{
  "model": "self-supervised image encoder",
  "image_size": 32,
  "init": "orthogonal"
}
Rows from block 4 of a small self-supervised image encoder, named by matrix and row number. Each number is 128 + 24 x the weight over its row's rms, rounded and kept within 0 to 255. All counts start at 0. Numbers have three digits each.
After each channel's rows are labels from the 100 images, of 14976, where the channel reaches its highest value: "responds to" is what is common among them. Only what is clearly more common there than usual is listed. The data: stained colorectal tissue patches (NCT-CRC-HE-100K).
# conv: 3x3 conv (model.blocks.4.conv.weight, 320x160x3x3, each kernel summed), inputs 0-159

conv.13:158110118175132147179118144157134147123136105146125106143135142129133148132138106164146109058133115135144164116117151163147130135082111102166109111102140100103139088131112114140092126092095131119135154130137139098173124117135116119150139139137109115134106143115119129151058091083102112119079114111137140134095130139154137169110146142126133113152078104121184151125151107067114113130146109115127134158126098146092157123106142087140130140106090125186098104121120105078091143124131136
responds to: tissue: smooth muscle; tissue: tumour epithelium

conv.32:119099131118119124126111120107074140146151074097121124094110157144146138128156181152148129102094119127093114125157118139156088121100123102141160067116104120102116106146116129115106146163111094120134169093086122129111120119108139129072131093141115098152102109163061131083128069083125101105111125150121112144135098107063146135150095138131117104154139155125124151096143124133152101151119153128088157139134105122122134105129141124099092105151094120134100134087115121120147112128152134
responds to: tissue: adipose tissue; tissue: smooth muscle

conv.170:141168107090130103101128129122140152133119149120141105187118131106131164161137111108127147131134141121095127150115160107133150163117092088150165108139120104159094102138125136048133103150154096107097173089143146136099121151075146164111134126116093134041140145120125103117125099168118129154112132081125111135101182115124124172112109092127124101136120125158117127128142120133129139147156116143118115133093141119123147109082114128128123125112111107129129075083138134152142119092143090
responds to: tissue: debris

conv.302:094116079113186096134134135128160178122108114150107088114113119123132151137129118100138118136126078163129122102074071147144131106128157117099125077115133134139119139093091141116134119130120102090138116108148137150136106114084142123126139168101107108091109133097128106131148144126112103137095138110101124134126143152130118122127111114078161143140114157129128139142092081151134076171131147140128150163148114168174150083126107123137085080122109072107130137129164115155150104163111119
responds to: tissue: lymphocytes

conv.245:098144123098165144112108119104107110126132133121142085094134107116108131127138144141127144116100158100133108147144139100101100133146128167149124176069113113156139065143116126188147105159141138139116117089102128110124113112116099123072171145184199129145105125124102088104121169075161135122135139136106088141098143128119094133118126152123160110132126144132132085112125113121142108137135135114118131081153130151142114075142130147079111118093170126152103113094130123135138100154107114
responds to: tissue: normal colon mucosa

conv.205:137124101146119139104119146144152117110103116161112144110131121101140122127111077131129156109141112130158145103148112118083146110128137131129108118146123108155119153015103102167123160090132122150124135127143128111158118145164130132123137118063182160100113095126138132162143115129081050150154145140133150141129128120158162111130108113122092180149135106105051113144123155134129132151119118112100107140119138119116108125111144147138124103157109117163099142117083130089129128142118123
responds to: tissue: smooth muscle; tissue: adipose tissue

conv.11:138110154112078102113123125141159070155137125167119152151119134141154150166182118153127104135097149084119131152130173130140131125113087122101159165114143116103115132149174119145150133136141141126152128085106065138156159105147094112128119109131124150144045141113124184119130151115102128077126119136129118148141132115115124072139108130172149145128145163149112084128092131126085150147116144149131125141074123121076144140122124119126094144158127142123113117149096118120135133136167137
responds to: tissue: tumour epithelium

conv.180:130137144173165077102128115145131164136164132135106123093099144138130114167120058089145142149117075098107134058117136181156161133134122126160127138116144136103114130154134133132147093090082149163130142132134115120098104091130083147105097116091114147148123100133135106122159129111110074111133107165130128157147162097120137130149143130130139108113089141137070119158124102114148117125124127127160125138104123132105125071111134122092085088150128175109144136167128130124124126127134133
responds to: tissue: tumour epithelium

conv.167:132133119138111158119106151136133121116138100123139141126119140118155132160091145082126118154137125136128093143094097130142108212136171104118143127157095127122123123140082130078174122150128104081138158100153160154158126129145119119123131113092106095120120122125110129135152133103135148119119116110127093175108148154134147134102135143161082115111119096103115122131120097118146122113145135105143150110129090109136126156120113155144149115100156101150110122127110088123019145184077099
responds to: tissue: mucus

conv.191:126093124134146163135132113111158119134079138101095165106136118110115100134142132134167110132136129118122131151171146132185137128145144118107081085112173113110111162125107158127102121123103134127089121145137094098146108140131106135099112161131061185133133129144087113137131121119135118139165168087113216147135145167129115120124115127138118129103124146142096143122107134118072119141148150149113113136083136122137156150131123111092124105106135100118150098150197127182135129098128118
responds to: tissue: normal colon mucosa

conv.279:115083124120131146089153109129124115115165115126100151138142141092097078130147126104114110126115139092099130154121104105154103105156116142105134136106161114184118127086122114119138120110122112129098156122101087044126100175133147119113125144162089164111092114140097147124111083118141152139121135099112182110103108114112147122122150138137091118074120090129135127081127173156131134170152134152126105118116088131132094101116120109136119114117108144157046115120110125128133141134124112
responds to: tissue: normal colon mucosa

conv.228:103118115122123123148153146126128096143095108124133124165110105152106130140139123117127079122125137102105112141137117151135101112141152133067138118101154126134126149137103168138169142109131115112159175137122107075143052141104175108121069140107111114148101136130135132134159123120133141076160140098125119127137128109147117153117121144065141141184107125108112147119138151086127132144128146136122140143113090123112115122094089113124108143080091090044129119124082115114116096131088107
responds to: tissue: debris

conv.288:145120098126113123128116116131115116127134095135164132095154116066137122132115159152163144088147121136186121143090097107153110114112129158118084111090132150149143126137127125113111133130129065151102138109143099084161126169096138157084104133125128125136106103081176075109115124129108146090140114138150165133112071135125128120134123147112119153131129111116106135105127091141105108132092154132109152205148140102112161114131099131165144191156122102101100112112143123108138120112133098
responds to: tissue: normal colon mucosa

conv.186:171084139162124123075148152105150150139133108113132157159091063140126132125144108130109114098118125122086110145147149113137102113142163140137148132147097114103119093137149144165183121160143148115147137119120124122128123089147145146114155107094084126101105147102146154140158117125150092119089135114130121122144129141126156080124089110137128055119145103117109077116110134112086124115101181089144088085148124080140131117145132140136117122149121150136154102123112106114101075169134131
responds to: tissue: mucus

conv.95:108162133107120064100129092121101142141172089137121118170147149140126142193122078111087138139115139132116110113133142146099125136155143154146144179133120150120124167149137161127139125137113143099106134109135134158109139145111106133207117146070102148104115135147139145142165079145127092158109143132095141113115123130105150105132136145124120113129152123137106101150120137135179151096153089184168145121108108180133118115143090124105126132132147165107100141157103169112122160127128139
responds to: tissue: tumour epithelium

conv.248:152160099143160067140105146162128127131102123107109147149146122145151105124108122136143141178139116164125096147137086117102164112162085137041115152120172125138141138119121161131156159127102135102144119134120113108142115157129131155119065132142149118115122148125127132112070145123158170131106101123125166131103142135148155133111109111161105161131124107130094112119103134132105086147128092079142140119158145114140091138136115141132132156057175091116130125137139099123101159121099146
responds to: tissue: mucus

conv.181:118087067151165126149067133118123145118105123106112092113122124114105150110120109123139158129133127173124156124101099154103103107074096156132147102069096127131149141127116160107111129124154110105133112111141181126131117125131157115111130102150114160111133139115132091100162136120137148121157116110110095120144087134097127118110121141093131086155147157097120109105104142069093099115124122149132159101079156157130154125097091139118134133155145145083144098153142160103122072121162112
responds to: tissue: lymphocytes

conv.145:144103125097135133157128090101136109097093126150120147115129133142136154101139152119113133157141109083115122126133131155149114129070139070101148128084110117124135109126150124087126064085121128106105152116155135160128132169061109119159141067132144149134102150122064139112129107087121143130158099125168096162159110120127058136155128142131088098125138137129096153121117115087114100146121104113119123102115121085113130129122160154104161166151148133131141127120150125162132120107116137
responds to: tissue: smooth muscle

conv.192:148133104100134149153178131121109116144090114117120140137137115124151126143138101147088196158142112117135095133156151130144121105092110099119128146081130103178128129131167108131162090146110089135088136120190145119151125090127094084131099109102139133104154112147106131170077142110160114112086116111117117146103145091094135124130143115116121117088128166139133138122107110119152106164124108113121106136134103104161106129073141116122105093119156154081156107143102117157138118159070132
responds to: tissue: tumour epithelium

conv.184:102079136116111135099101102101107155134116098082122104111113102109118104152095129137122088130104106086094130169141120131122097135133118104144154145072135120118076136149166130115111158169137142095110113130125117140128146112166138156174123118136107109118121144121174115105149130156122145135141084134130099101131120159115064126096117089110141134121122116096145119117103119101166165085141137148160104091077137116128149099146068130149151147131125167117176141162161152115101113106111127
responds to: tissue: adipose tissue

conv.38:096118129144120161126161162121125158140122142174141134149133109149134135098155155098104120143103096103169132117094133120113134082118087115143158055174156135119096103123083125158132092149117104125155127129170146090156184156131159114125112107122089122145100118128113206131136158099133122115093128084105140109116122133111121105154110130153131123122134116092112147135087133150107091122145143129105132140161132134119115110129113119144086123094125131159147076150119082143113167126139172
responds to: tissue: lymphocytes

conv.258:119132116140062106160082141129127127102097135111093144110147117101098081115120115136110133125116094131125130105115097135087059125111121081130102145143130117121092130109166107116127143116148131121124130138096133088177111109093154136130129113098142068118124156126169127110125108124123107153121147135103125146123126095118110121127118115109122151136095170136141095144035131146154130126123124117123107141139161148074135070101109129105106101115118114144163079114107130084131095162129107
responds to: tissue: normal colon mucosa

conv.14:091147118126143123127078081147155127152152141134127124146126115152119133143123144117074101133125141114125075089118138065140123086127140128144157145100167108140151128129141123133153038096144125137126178155128128140140130134136022116133134147106138153123129154139160137132066114146111119102089136111091110143087135138112122102119139133110112123108146156119128123161176150106144133161111087129078134121111149157113151114139151155132122135134138108140154136140112144125132139156124155
responds to: tissue: tumour epithelium

conv.315:130094126097148125138133151174099157112097136175134090152171130157159151139101155097114138075125089145159137125097093171133114100138147137183121132101124108100151128165120116088149088125146139146148129126075128088153141119101110073146113095102160119077128136143104147144077125153143140133129121108085116093088110128152105095184132132119096142104139101134111120159129133125115143122146115126126126125146122160114119141106127093123095136105126097135112096129113159090125176151135132
responds to: tissue: tumour epithelium; tissue: smooth muscle

conv.177:130176089107161101128113126141116117121112116163148116114118116154161139102149105146118104151126092123121100129129123090124140117118131127123186145068144136127113086155140114067096100140109121134073115170151113127138103163113125175155143166158102113123130143127110137093128087198152134157118125108129138145119115104121108136097152109142129114146099123120118104126121192139158094119124133193122146132100152108142122138155148121122117115157093104146078127113132103172174132095117136
responds to: tissue: tumour epithelium

conv.275:121102140108140075105111140101147141163145156144118137140127116104126130157123083132143137115133148117104134145106131143173089127137080125131087142064115134159097137137090127127108164104111123156114132095159127094106123066115205109130105148119109127130138088142141099082112153121147087111137082102099131135140136114136129141106133168152106138140096094134106131134125112165123095145135183151147102136135109125109106116092103132140099124116085134153140109119133082165152096108107083
responds to: tissue: tumour epithelium

conv.217:137135105140137123114087141141150146159137119143107084074135154114103148105152149151153130114177146132139137107132108181128172129128125113131164108159158116103130115133041096165121138144130140105138104132132137117121137139147171124096117145147135137164130118122059128118162129124161136132118129085131161132162146114136162129128166123096111108130152160108145106098091162122079076091135110159115134111091162127141146154168133116121141122119086157109129119084146089150118104131162120
responds to: tissue: normal colon mucosa

conv.105:149098163115139116136142119150151133105133154122105142154132117138095103124115122124107163126160118137143120111141136099144113128119121134139178116110129114135140067134145188097097139121147113139122163091130154116140124108051140142100107133155156078137140097136103093004116153092140105098116153133130115141112138134112109125158144142124134121111144130106120149156136141126130103137136133127135139140125130123120155197175100144079118128148106138100119096083101130134121155139157118
responds to: tissue: smooth muscle

conv.139:097137095095129082113099152149153128056150124138093116136115171106116132137124152098137134078182104167103123144109071181166139170119128144146139178129136165123107148137108134142119126122120136118125116162119121142124118143122099199120145109121091084140130100108090130151176141109138138146122143094122154129158164140126178125120118126148140117165135092120132153088089099112109101121148108112102128125112111096121136125165095100145117141129111152131114131119176113150137152118114127
responds to: tissue: lymphocytes

conv.124:110148143124129080086118134104085113137136178115097150156141129123136123146107145134118121128146114135128129128156106164148119110110133148124157123133151138132120080115102127141140152159115133100149145134107126139103121109128137155082148167101148128156096085127123135115149117094170101103116131116119145139149116085115182154123102142193110122114124117150123156120125121062156074176157123127129106152121108098113088145149102159147114112157103097122126125115081096118043128166102113
responds to: tissue: adipose tissue