From a checkpoint of a small self-supervised image encoder: widths [80, 160, 320, 640].
Rows from block 3 of a small self-supervised image encoder, named by matrix and row number. Each number is 500 + 50 x the weight over its row's rms, rounded and kept within 0 to 999. All counts start at 0. Numbers have three digits each.
Before each channel's rows are labels from the 100 images, of 14976, where the channel reaches its highest value: "peak at" is the part of the image that holds the peak; "responds to" is what is common among them. Only what is clearly more common there than usual is listed. The data: stained colorectal tissue patches (NCT-CRC-HE-100K). In brackets: how many of the 100, against the usual share in percent.
# conv: 3x3 conv (model.blocks.3.conv.weight, 160x160x3x3, each kernel summed), inputs 0-53

peak at: top right (25 vs 9.8)
responds to: tissue: adipose tissue (46 vs 10.3)
conv.106:471514489530518504497537677557468501500443467517448484498484507527586502572550451481513509458465538476486445511524537510466465524475446606493424563568413538478417

peak at: top left (31 vs 9.8)
responds to: tissue: tumour epithelium (48 vs 14.9)
conv.131:420479503601482540482550517570532522549477477476462514517530440432493448526441475524462471482528551526578410477450542427516445433507627571509493401499525518425418

peak at: top left (36 vs 9.8); bottom right (32 vs 9.8)
responds to: tissue: adipose tissue (68 vs 10.3)
conv.23:402509513419549565488336474498512479477572501450471432554423425397534497451392489468485534534543503391540445446486388455453510497525517478445504494444517442467550

peak at: top right (32 vs 9.8)
responds to: tissue: tumour epithelium (39 vs 14.9)
conv.16:540555475602621514406458427388609490455570502550489604532558502452550454456611536538451518496518509443480519533533555536469487486510497441556466487440499507536492

peak at: top right (28 vs 9.8)
responds to: tissue: smooth muscle (55 vs 13.5)
conv.24:505507532428399444483484501458577503394489409587581415457521487492494443454401548537471514542498525522505508526441513406542488483475526477443632531522465551435506

peak at: top right (46 vs 9.8)
responds to: tissue: lymphocytes (79 vs 11.3)
conv.22:346532532489521462548484512504530517514463529506478525478506428497402533523459521487436484454446517499481407437412496488420494461487507529427501452515510528512386

peak at: top right (36 vs 9.8); top left (31 vs 9.8)
responds to: tissue: adipose tissue (60 vs 10.3)
conv.94:485469483544502478391525503470494483522528446547511409584540543480559403467543513466517505585556486493535485500516376462455510453499493427406456545474480494485415

peak at: middle right (33 vs 11.7); top right (25 vs 9.8)
responds to: tissue: tumour epithelium (45 vs 14.9); tissue: normal colon mucosa (37 vs 8.6)
conv.93:572459490521533487422567590486522491497506460575506446458531502492605482535388495421529512548520561500497460428461409482494524542469473524478460399496517618436428

peak at: bottom left (31 vs 9.8)
responds to: tissue: adipose tissue (47 vs 10.3)
conv.144:439403518463487464436447510428513539510526452512493452573464513433565389474540496501497538537592546458480420488549436455433577485513572489373448505520490487456464

peak at: top left (27 vs 9.8)
responds to: tissue: tumour epithelium (51 vs 14.9)
conv.25:440438520484594416545605520552543482500475389516557467438435431442550552535451485428466474480514482487459432480528532468508473492539476455389466460497481445524534

peak at: top right (27 vs 9.8)
responds to: tissue: adipose tissue (42 vs 10.3)
conv.34:568569539492451477505421552514530539551508470392548481546466513413530449458522461496470497524418461531463517503436515505438553590503526494559540479470495471540602

peak at: top left (29 vs 9.8)
responds to: tissue: tumour epithelium (48 vs 14.9)
conv.116:492549510464405513540436600472569467485493424571494560470501560447455515598506615485475447505495423534405527457510575536484486529531523576426536561492519469552534

peak at: bottom left (25 vs 9.8)
responds to: tissue: adipose tissue (58 vs 10.3)
conv.155:406467498497505541523508531480511531534497517519627476547489590452511504458531536498486479534574524444506465538503465513562508465526500564508446545522569414462534

peak at: top right (28 vs 9.8)
responds to: tissue: tumour epithelium (39 vs 14.9)
conv.110:446543510493429438420485483518544527508442471455493422466539497490502526486460536468433508547553488421528392448451471469438397383462488533500401493462519522508511

peak at: top right (25 vs 9.8)
responds to: tissue: tumour epithelium (58 vs 14.9)
conv.157:517481560546379524482501612522468448537455522472506468378491424549528564578482496467483484530496542505539393493402515432519427454597482561403449415498478539490450

peak at: top right (27 vs 9.8)
responds to: tissue: adipose tissue (83 vs 10.3)
conv.118:523445520458467468456525499499480492458592480442535450476499673566558487422436480501535510533624579499517479516495459423552437405513470481445452456546588546494394

peak at: bottom left (27 vs 9.8)
responds to: tissue: tumour epithelium (63 vs 14.9)
conv.39:485556539449408449461414505434459471515428491458504450526604495492524560519440471506440490510504457478638518475529409530498454485523515526414525444454495446495607

peak at: top right (34 vs 9.8)
responds to: tissue: tumour epithelium (67 vs 14.9)
conv.96:437485575637639530493488471564528566507544602580475513517462488449458561458414504566420472516472493485498446430491434518473509533523505524444513506447535483472454

peak at: bottom left (45 vs 9.8); top left (35 vs 9.8)
responds to: tissue: adipose tissue (31 vs 10.3)
conv.33:611575531533530524460530507514575487418517496357438479502461423504628511554449504506483466451524508443555571537526547469418552438494501526516541465447435662434554

peak at: top right (29 vs 9.8)
responds to: tissue: adipose tissue (36 vs 10.3)
conv.95:509559475486500471540451490482507526484492479481426431492464527526465464555577488512428506517488503458490509451481487547371439435484541489480516591425470657476498

peak at: top right (28 vs 9.8)
responds to: tissue: adipose tissue (60 vs 10.3)
conv.13:408576569518506510520572572513544465515550541580526522383488457581455478477472529547516490494528513519461459516472528505503522465520520625449465475595471556553373

peak at: top left (35 vs 9.8)
responds to: tissue: lymphocytes (40 vs 11.3)
conv.62:480515554574542486504526465491443471465472547549517519525481521512566577515509516553506531555515498557556414532500436522567491503477503544481392513509412460530467

peak at: bottom right (68 vs 9.8)
responds to: tissue: tumour epithelium (35 vs 14.9); tissue: normal colon mucosa (30 vs 8.6)
conv.137:566405447447475483558478457464476494514586440612537453533502585534460603472513459433470561526564527450613489560437415462558489434557567514369493457493509471506495

peak at: top left (33 vs 9.8); top right (32 vs 9.8)
responds to: tissue: tumour epithelium (61 vs 14.9)
conv.101:495479575562413565600472491618533540462504576421579445520562456471498450508452486479487493504523524462555439454547465545466482515432586471438528471458436427464529

peak at: top right (29 vs 9.8)
responds to: tissue: smooth muscle (34 vs 13.5)
conv.89:302489553456444489517403428456515457518411469458471482445471429513484561516453457487478474541474436521522491492415447495496486471551503489458478467428386523507573

peak at: bottom centre (29 vs 11.7)
responds to: tissue: tumour epithelium (53 vs 14.9)
conv.6:483490441374458451514525408451486466550486469482500463559464607524548540452564475436503493525499484518494493516550435426493437444514517460469560463508469562489592

peak at: middle left (33 vs 11.7); bottom left (27 vs 9.8)
responds to: tissue: smooth muscle (48 vs 13.5); tissue: tumour epithelium (33 vs 14.9)
conv.115:544415530481525534519491507513389492555466448620456468515503495467450446458554568568446535504531419497497550513434598490532496436516427597522420411637489528526455

peak at: top left (25 vs 9.8)
responds to: tissue: adipose tissue (40 vs 10.3)
conv.84:558471510540603512535497488448458459517436446470449530586515471458497513491552437487466527511526453529513476472535561446451513467523487465502508584522399541582427

peak at: bottom left (29 vs 9.8); bottom centre (28 vs 11.7)
responds to: tissue: adipose tissue (32 vs 10.3)
conv.32:523464483506574488399527520494476524593519442599421581538430566458492430512458497512482505538559503470498532487533473536489384551525418561535428557435602494432470