Weights of a small self-supervised image encoder.
Model: 9.4M parameters, 32-pixel images, arch vgg, norm batchnorm, activation silu, depths [2, 2, 3, 2], widths [80, 160, 320, 640].
Training: normuon at rate 0.012, 15800 steps.
Data: 90422 training examples, 22.4 epochs.
Rows from block 3 of a small self-supervised image encoder, named by matrix and row number. Each number is 200 + 30 x the weight over its row's rms, rounded and kept within 0 to 999. All counts start at 0.
After each channel's rows are labels from the 100 images, of 14976, where the channel reaches its highest value: "top examples" is what is common among them. Only what is clearly more common there than usual is listed. The data: stained colorectal tissue patches (NCT-CRC-HE-100K).
# conv: 3x3 conv (model.blocks.3.conv.weight, 160x160x3x3, each kernel summed), inputs 0-53

conv.104,235,207,238,178,148,191,166,211,169,155,182,208,209,158,178,199,197,216,238,199,169,242,226,220,138,140,210,212,185,225,213,217,160,213,204,198,152,117,207,156,226,192,167,230,236,225,244,200,197,229,170,180,192,233
top examples: tissue: normal colon mucosa

conv.146,176,209,163,292,230,259,177,210,148,268,217,224,204,203,220,195,190,177,194,194,154,217,244,169,177,237,166,220,172,206,202,199,224,161,222,202,173,191,170,197,197,214,170,220,189,176,179,187,222,167,170,245,207,175
top examples: tissue: normal colon mucosa; tissue: mucus

conv.44,221,167,174,233,199,239,179,167,214,198,236,197,183,235,230,215,188,210,193,200,183,243,206,192,171,181,171,170,226,235,258,183,216,185,200,198,228,147,159,211,187,250,191,186,194,186,204,181,181,176,200,200,215,198
top examples: tissue: smooth muscle

conv.5,193,206,203,183,191,175,213,225,192,171,210,208,243,202,194,172,187,210,243,203,209,199,197,186,164,175,222,203,180,222,276,171,188,186,207,170,221,211,208,146,232,157,188,221,210,239,187,171,159,196,166,198,264,211
top examples: tissue: normal colon mucosa

conv.36,189,150,192,192,182,179,178,186,172,165,253,162,178,195,197,205,181,180,206,172,194,231,192,151,187,216,155,195,234,236,219,219,198,238,227,212,204,137,137,161,209,255,231,191,181,180,212,185,220,245,184,211,202,199
top examples: tissue: debris

conv.73,153,173,202,211,178,187,194,255,187,235,189,184,221,216,225,238,209,176,219,121,190,203,227,149,122,288,212,220,161,182,209,181,205,179,214,210,158,214,194,179,253,186,169,230,210,198,193,223,187,168,193,196,120,209
top examples: tissue: mucus; tissue: normal colon mucosa

conv.53,211,283,161,169,157,206,166,193,191,128,250,218,225,177,177,240,181,214,214,235,162,235,209,190,188,222,183,178,187,217,214,214,222,170,159,214,223,241,220,207,213,194,172,218,161,263,187,185,222,178,183,202,270,207
top examples: tissue: smooth muscle

conv.50,170,192,187,151,214,172,203,211,192,197,197,179,228,159,172,224,204,218,159,144,182,234,155,249,185,214,213,202,179,198,180,246,162,187,172,172,194,256,224,232,237,183,196,231,168,235,224,167,194,249,216,193,205,197
top examples: tissue: tumour epithelium

conv.117,149,229,236,206,186,207,163,192,176,218,190,227,156,215,245,186,231,176,203,238,218,179,211,204,165,189,264,262,174,233,186,199,133,220,175,179,191,241,187,192,188,247,224,213,234,172,204,211,202,203,200,199,209,166
top examples: tissue: adipose tissue

conv.139,273,182,142,260,179,190,244,240,252,208,189,215,179,190,227,185,166,153,148,177,156,183,168,219,283,208,167,206,208,177,220,159,218,224,174,157,172,173,215,153,167,242,237,153,206,189,199,247,207,198,224,236,166,175
top examples: tissue: lymphocytes; tissue: normal colon mucosa

conv.69,199,174,228,187,196,205,178,268,190,167,178,215,185,193,202,179,146,196,212,145,151,178,208,254,261,187,181,215,228,188,199,188,231,178,216,166,215,190,207,211,242,182,187,211,217,190,184,153,165,184,175,216,192,165
top examples: tissue: normal colon mucosa

conv.57,281,183,174,202,217,165,249,168,253,165,188,240,170,148,193,195,198,186,204,185,189,183,191,222,124,152,199,196,201,204,214,190,196,207,220,166,191,182,192,176,203,188,193,168,208,240,197,206,185,197,187,199,189,236
top examples: tissue: lymphocytes

conv.134,229,190,184,212,233,180,197,164,197,212,205,187,172,178,199,215,179,160,187,164,137,184,209,226,213,255,138,212,186,232,210,197,223,230,163,147,202,144,227,149,175,229,216,166,165,213,184,197,225,215,196,203,203,253
top examples: tissue: lymphocytes

conv.4,219,204,152,205,133,196,252,224,216,219,154,169,208,213,170,207,227,217,178,235,244,223,187,202,152,199,195,216,202,207,190,198,200,179,150,169,175,153,186,184,156,195,200,217,172,155,278,184,214,148,200,250,187,219
top examples: tissue: adipose tissue

conv.51,219,164,192,209,194,213,207,158,210,135,163,195,195,172,219,196,235,189,227,200,170,159,168,196,213,169,190,157,153,198,203,221,162,169,172,94,199,199,157,194,174,215,184,194,228,175,209,243,177,211,170,278,214,235
top examples: tissue: lymphocytes

conv.56,189,148,215,145,197,205,230,215,165,154,189,211,197,224,216,206,195,204,186,127,236,277,183,208,201,185,171,197,154,203,173,205,238,205,280,236,194,189,181,217,202,202,188,187,185,180,202,204,184,214,224,199,223,215
top examples: tissue: adipose tissue

conv.41,208,162,189,200,238,194,211,152,248,212,204,248,185,154,128,165,179,182,238,211,211,206,202,180,198,246,157,218,204,217,191,234,176,208,188,182,237,139,229,157,203,211,184,224,205,208,219,191,313,210,202,192,196,213
top examples: tissue: cancer-associated stroma

conv.107,195,181,203,221,236,225,181,192,168,187,190,204,191,183,181,208,184,148,234,200,183,170,224,203,202,134,212,213,140,171,216,200,159,177,228,152,153,218,201,199,187,168,220,192,191,242,201,141,205,210,160,236,173,245
top examples: tissue: adipose tissue

conv.42,237,174,224,178,147,201,197,141,204,177,211,214,184,161,162,177,179,190,224,251,171,176,194,238,165,154,196,228,121,187,210,171,161,197,258,171,160,179,197,194,173,177,170,238,241,192,143,152,176,185,139,208,230,184
top examples: tissue: mucus; tissue: adipose tissue

conv.145,188,156,206,235,244,230,213,244,211,242,198,209,212,170,223,183,260,314,216,215,164,164,205,194,277,219,183,208,221,155,231,186,221,182,219,206,183,220,242,168,168,249,163,212,175,213,181,180,192,198,210,187,207,184
top examples: tissue: adipose tissue

conv.37,216,155,164,164,254,217,216,215,237,166,198,241,202,199,191,196,230,207,181,134,201,224,226,186,203,221,189,182,78,196,188,249,204,232,202,167,280,217,156,145,183,209,209,222,181,196,200,192,227,212,161,236,186,177
top examples: tissue: normal colon mucosa; tissue: tumour epithelium

conv.123,141,180,234,188,181,194,215,191,210,187,179,174,219,233,255,198,173,195,192,161,203,196,238,222,204,239,204,193,142,182,206,167,201,244,230,237,192,183,180,182,195,229,224,219,198,195,149,222,184,223,191,207,218,200
top examples: tissue: tumour epithelium

conv.100,226,178,162,152,210,143,262,178,250,204,198,221,211,181,193,192,183,144,220,177,236,166,203,195,181,210,195,174,200,162,222,219,198,176,138,145,179,198,210,173,165,146,201,173,235,217,175,215,291,209,195,205,154,255
top examples: tissue: lymphocytes

conv.141,241,172,215,214,240,191,187,189,215,204,169,208,196,192,225,233,138,203,189,232,202,236,193,204,201,238,213,239,219,223,228,169,206,166,202,162,234,117,241,190,223,200,203,188,216,245,209,127,171,225,177,179,208,276
top examples: tissue: smooth muscle

conv.68,226,182,261,208,197,196,201,208,228,169,202,199,228,184,207,218,207,193,172,222,189,230,180,205,195,170,190,240,135,228,224,180,164,232,203,185,133,187,166,210,179,181,179,229,211,230,120,165,222,276,196,214,207,222
top examples: tissue: adipose tissue

conv.80,152,193,180,204,205,137,231,238,167,156,195,221,236,168,185,168,177,144,266,245,223,235,167,188,216,180,210,190,164,174,230,265,171,137,191,204,186,267,165,174,202,166,185,182,230,187,214,232,209,201,188,208,176,185
top examples: tissue: normal colon mucosa

conv.147,176,233,301,175,192,194,190,163,186,156,224,187,162,186,210,203,205,158,213,155,216,219,202,224,220,215,199,273,206,222,185,157,177,290,223,165,214,188,157,190,237,197,192,160,189,237,182,181,281,189,175,151,223,181
top examples: tissue: adipose tissue

conv.49,229,159,202,199,267,171,216,184,205,173,202,231,177,199,230,168,208,220,214,235,286,175,213,159,171,256,206,243,217,187,207,180,205,188,200,192,223,186,278,161,217,170,161,206,204,185,170,180,237,178,184,211,168,232
top examples: tissue: cancer-associated stroma; tissue: smooth muscle

conv.2,223,177,193,212,229,203,198,164,185,179,192,212,194,199,168,225,156,168,176,185,165,181,174,179,193,183,179,168,134,193,185,187,204,175,209,188,240,203,163,219,213,135,254,176,208,211,201,192,223,200,198,191,157,183
top examples: tissue: cancer-associated stroma

conv.158,192,185,203,200,258,150,205,208,228,200,196,208,213,209,205,165,245,166,217,200,234,190,183,202,183,164,188,221,270,229,216,223,267,213,191,193,177,175,175,200,174,205,181,222,197,213,166,197,188,205,233,255,139,195
top examples: tissue: tumour epithelium; tissue: normal colon mucosa

conv.152,143,207,178,188,201,197,252,224,118,169,174,207,200,180,248,201,140,184,209,174,172,254,169,234,213,247,215,163,216,200,196,177,161,206,225,195,237,186,199,180,207,208,182,199,237,139,225,219,207,180,132,305,225,201
top examples: tissue: lymphocytes

conv.27,154,155,217,215,155,182,150,231,163,184,199,210,224,187,189,169,181,235,163,193,184,213,185,146,189,201,173,196,242,201,206,235,202,213,243,213,204,203,205,192,203,143,213,205,211,207,257,206,224,238,182,187,214,245
top examples: tissue: normal colon mucosa

conv.143,219,225,215,200,184,264,181,254,178,239,225,183,193,260,236,224,204,206,264,156,181,193,239,169,159,221,208,219,165,217,162,229,173,217,188,201,215,224,135,210,146,165,181,181,231,199,185,176,262,195,193,190,174,149
top examples: tissue: adipose tissue

conv.150,109,229,197,200,197,180,157,183,199,189,209,193,227,175,158,216,177,189,215,146,189,113,210,135,201,177,203,177,160,201,194,205,201,185,186,188,153,197,209,181,189,172,160,195,221,209,199,210,249,172,214,207,199,173
top examples: tissue: adipose tissue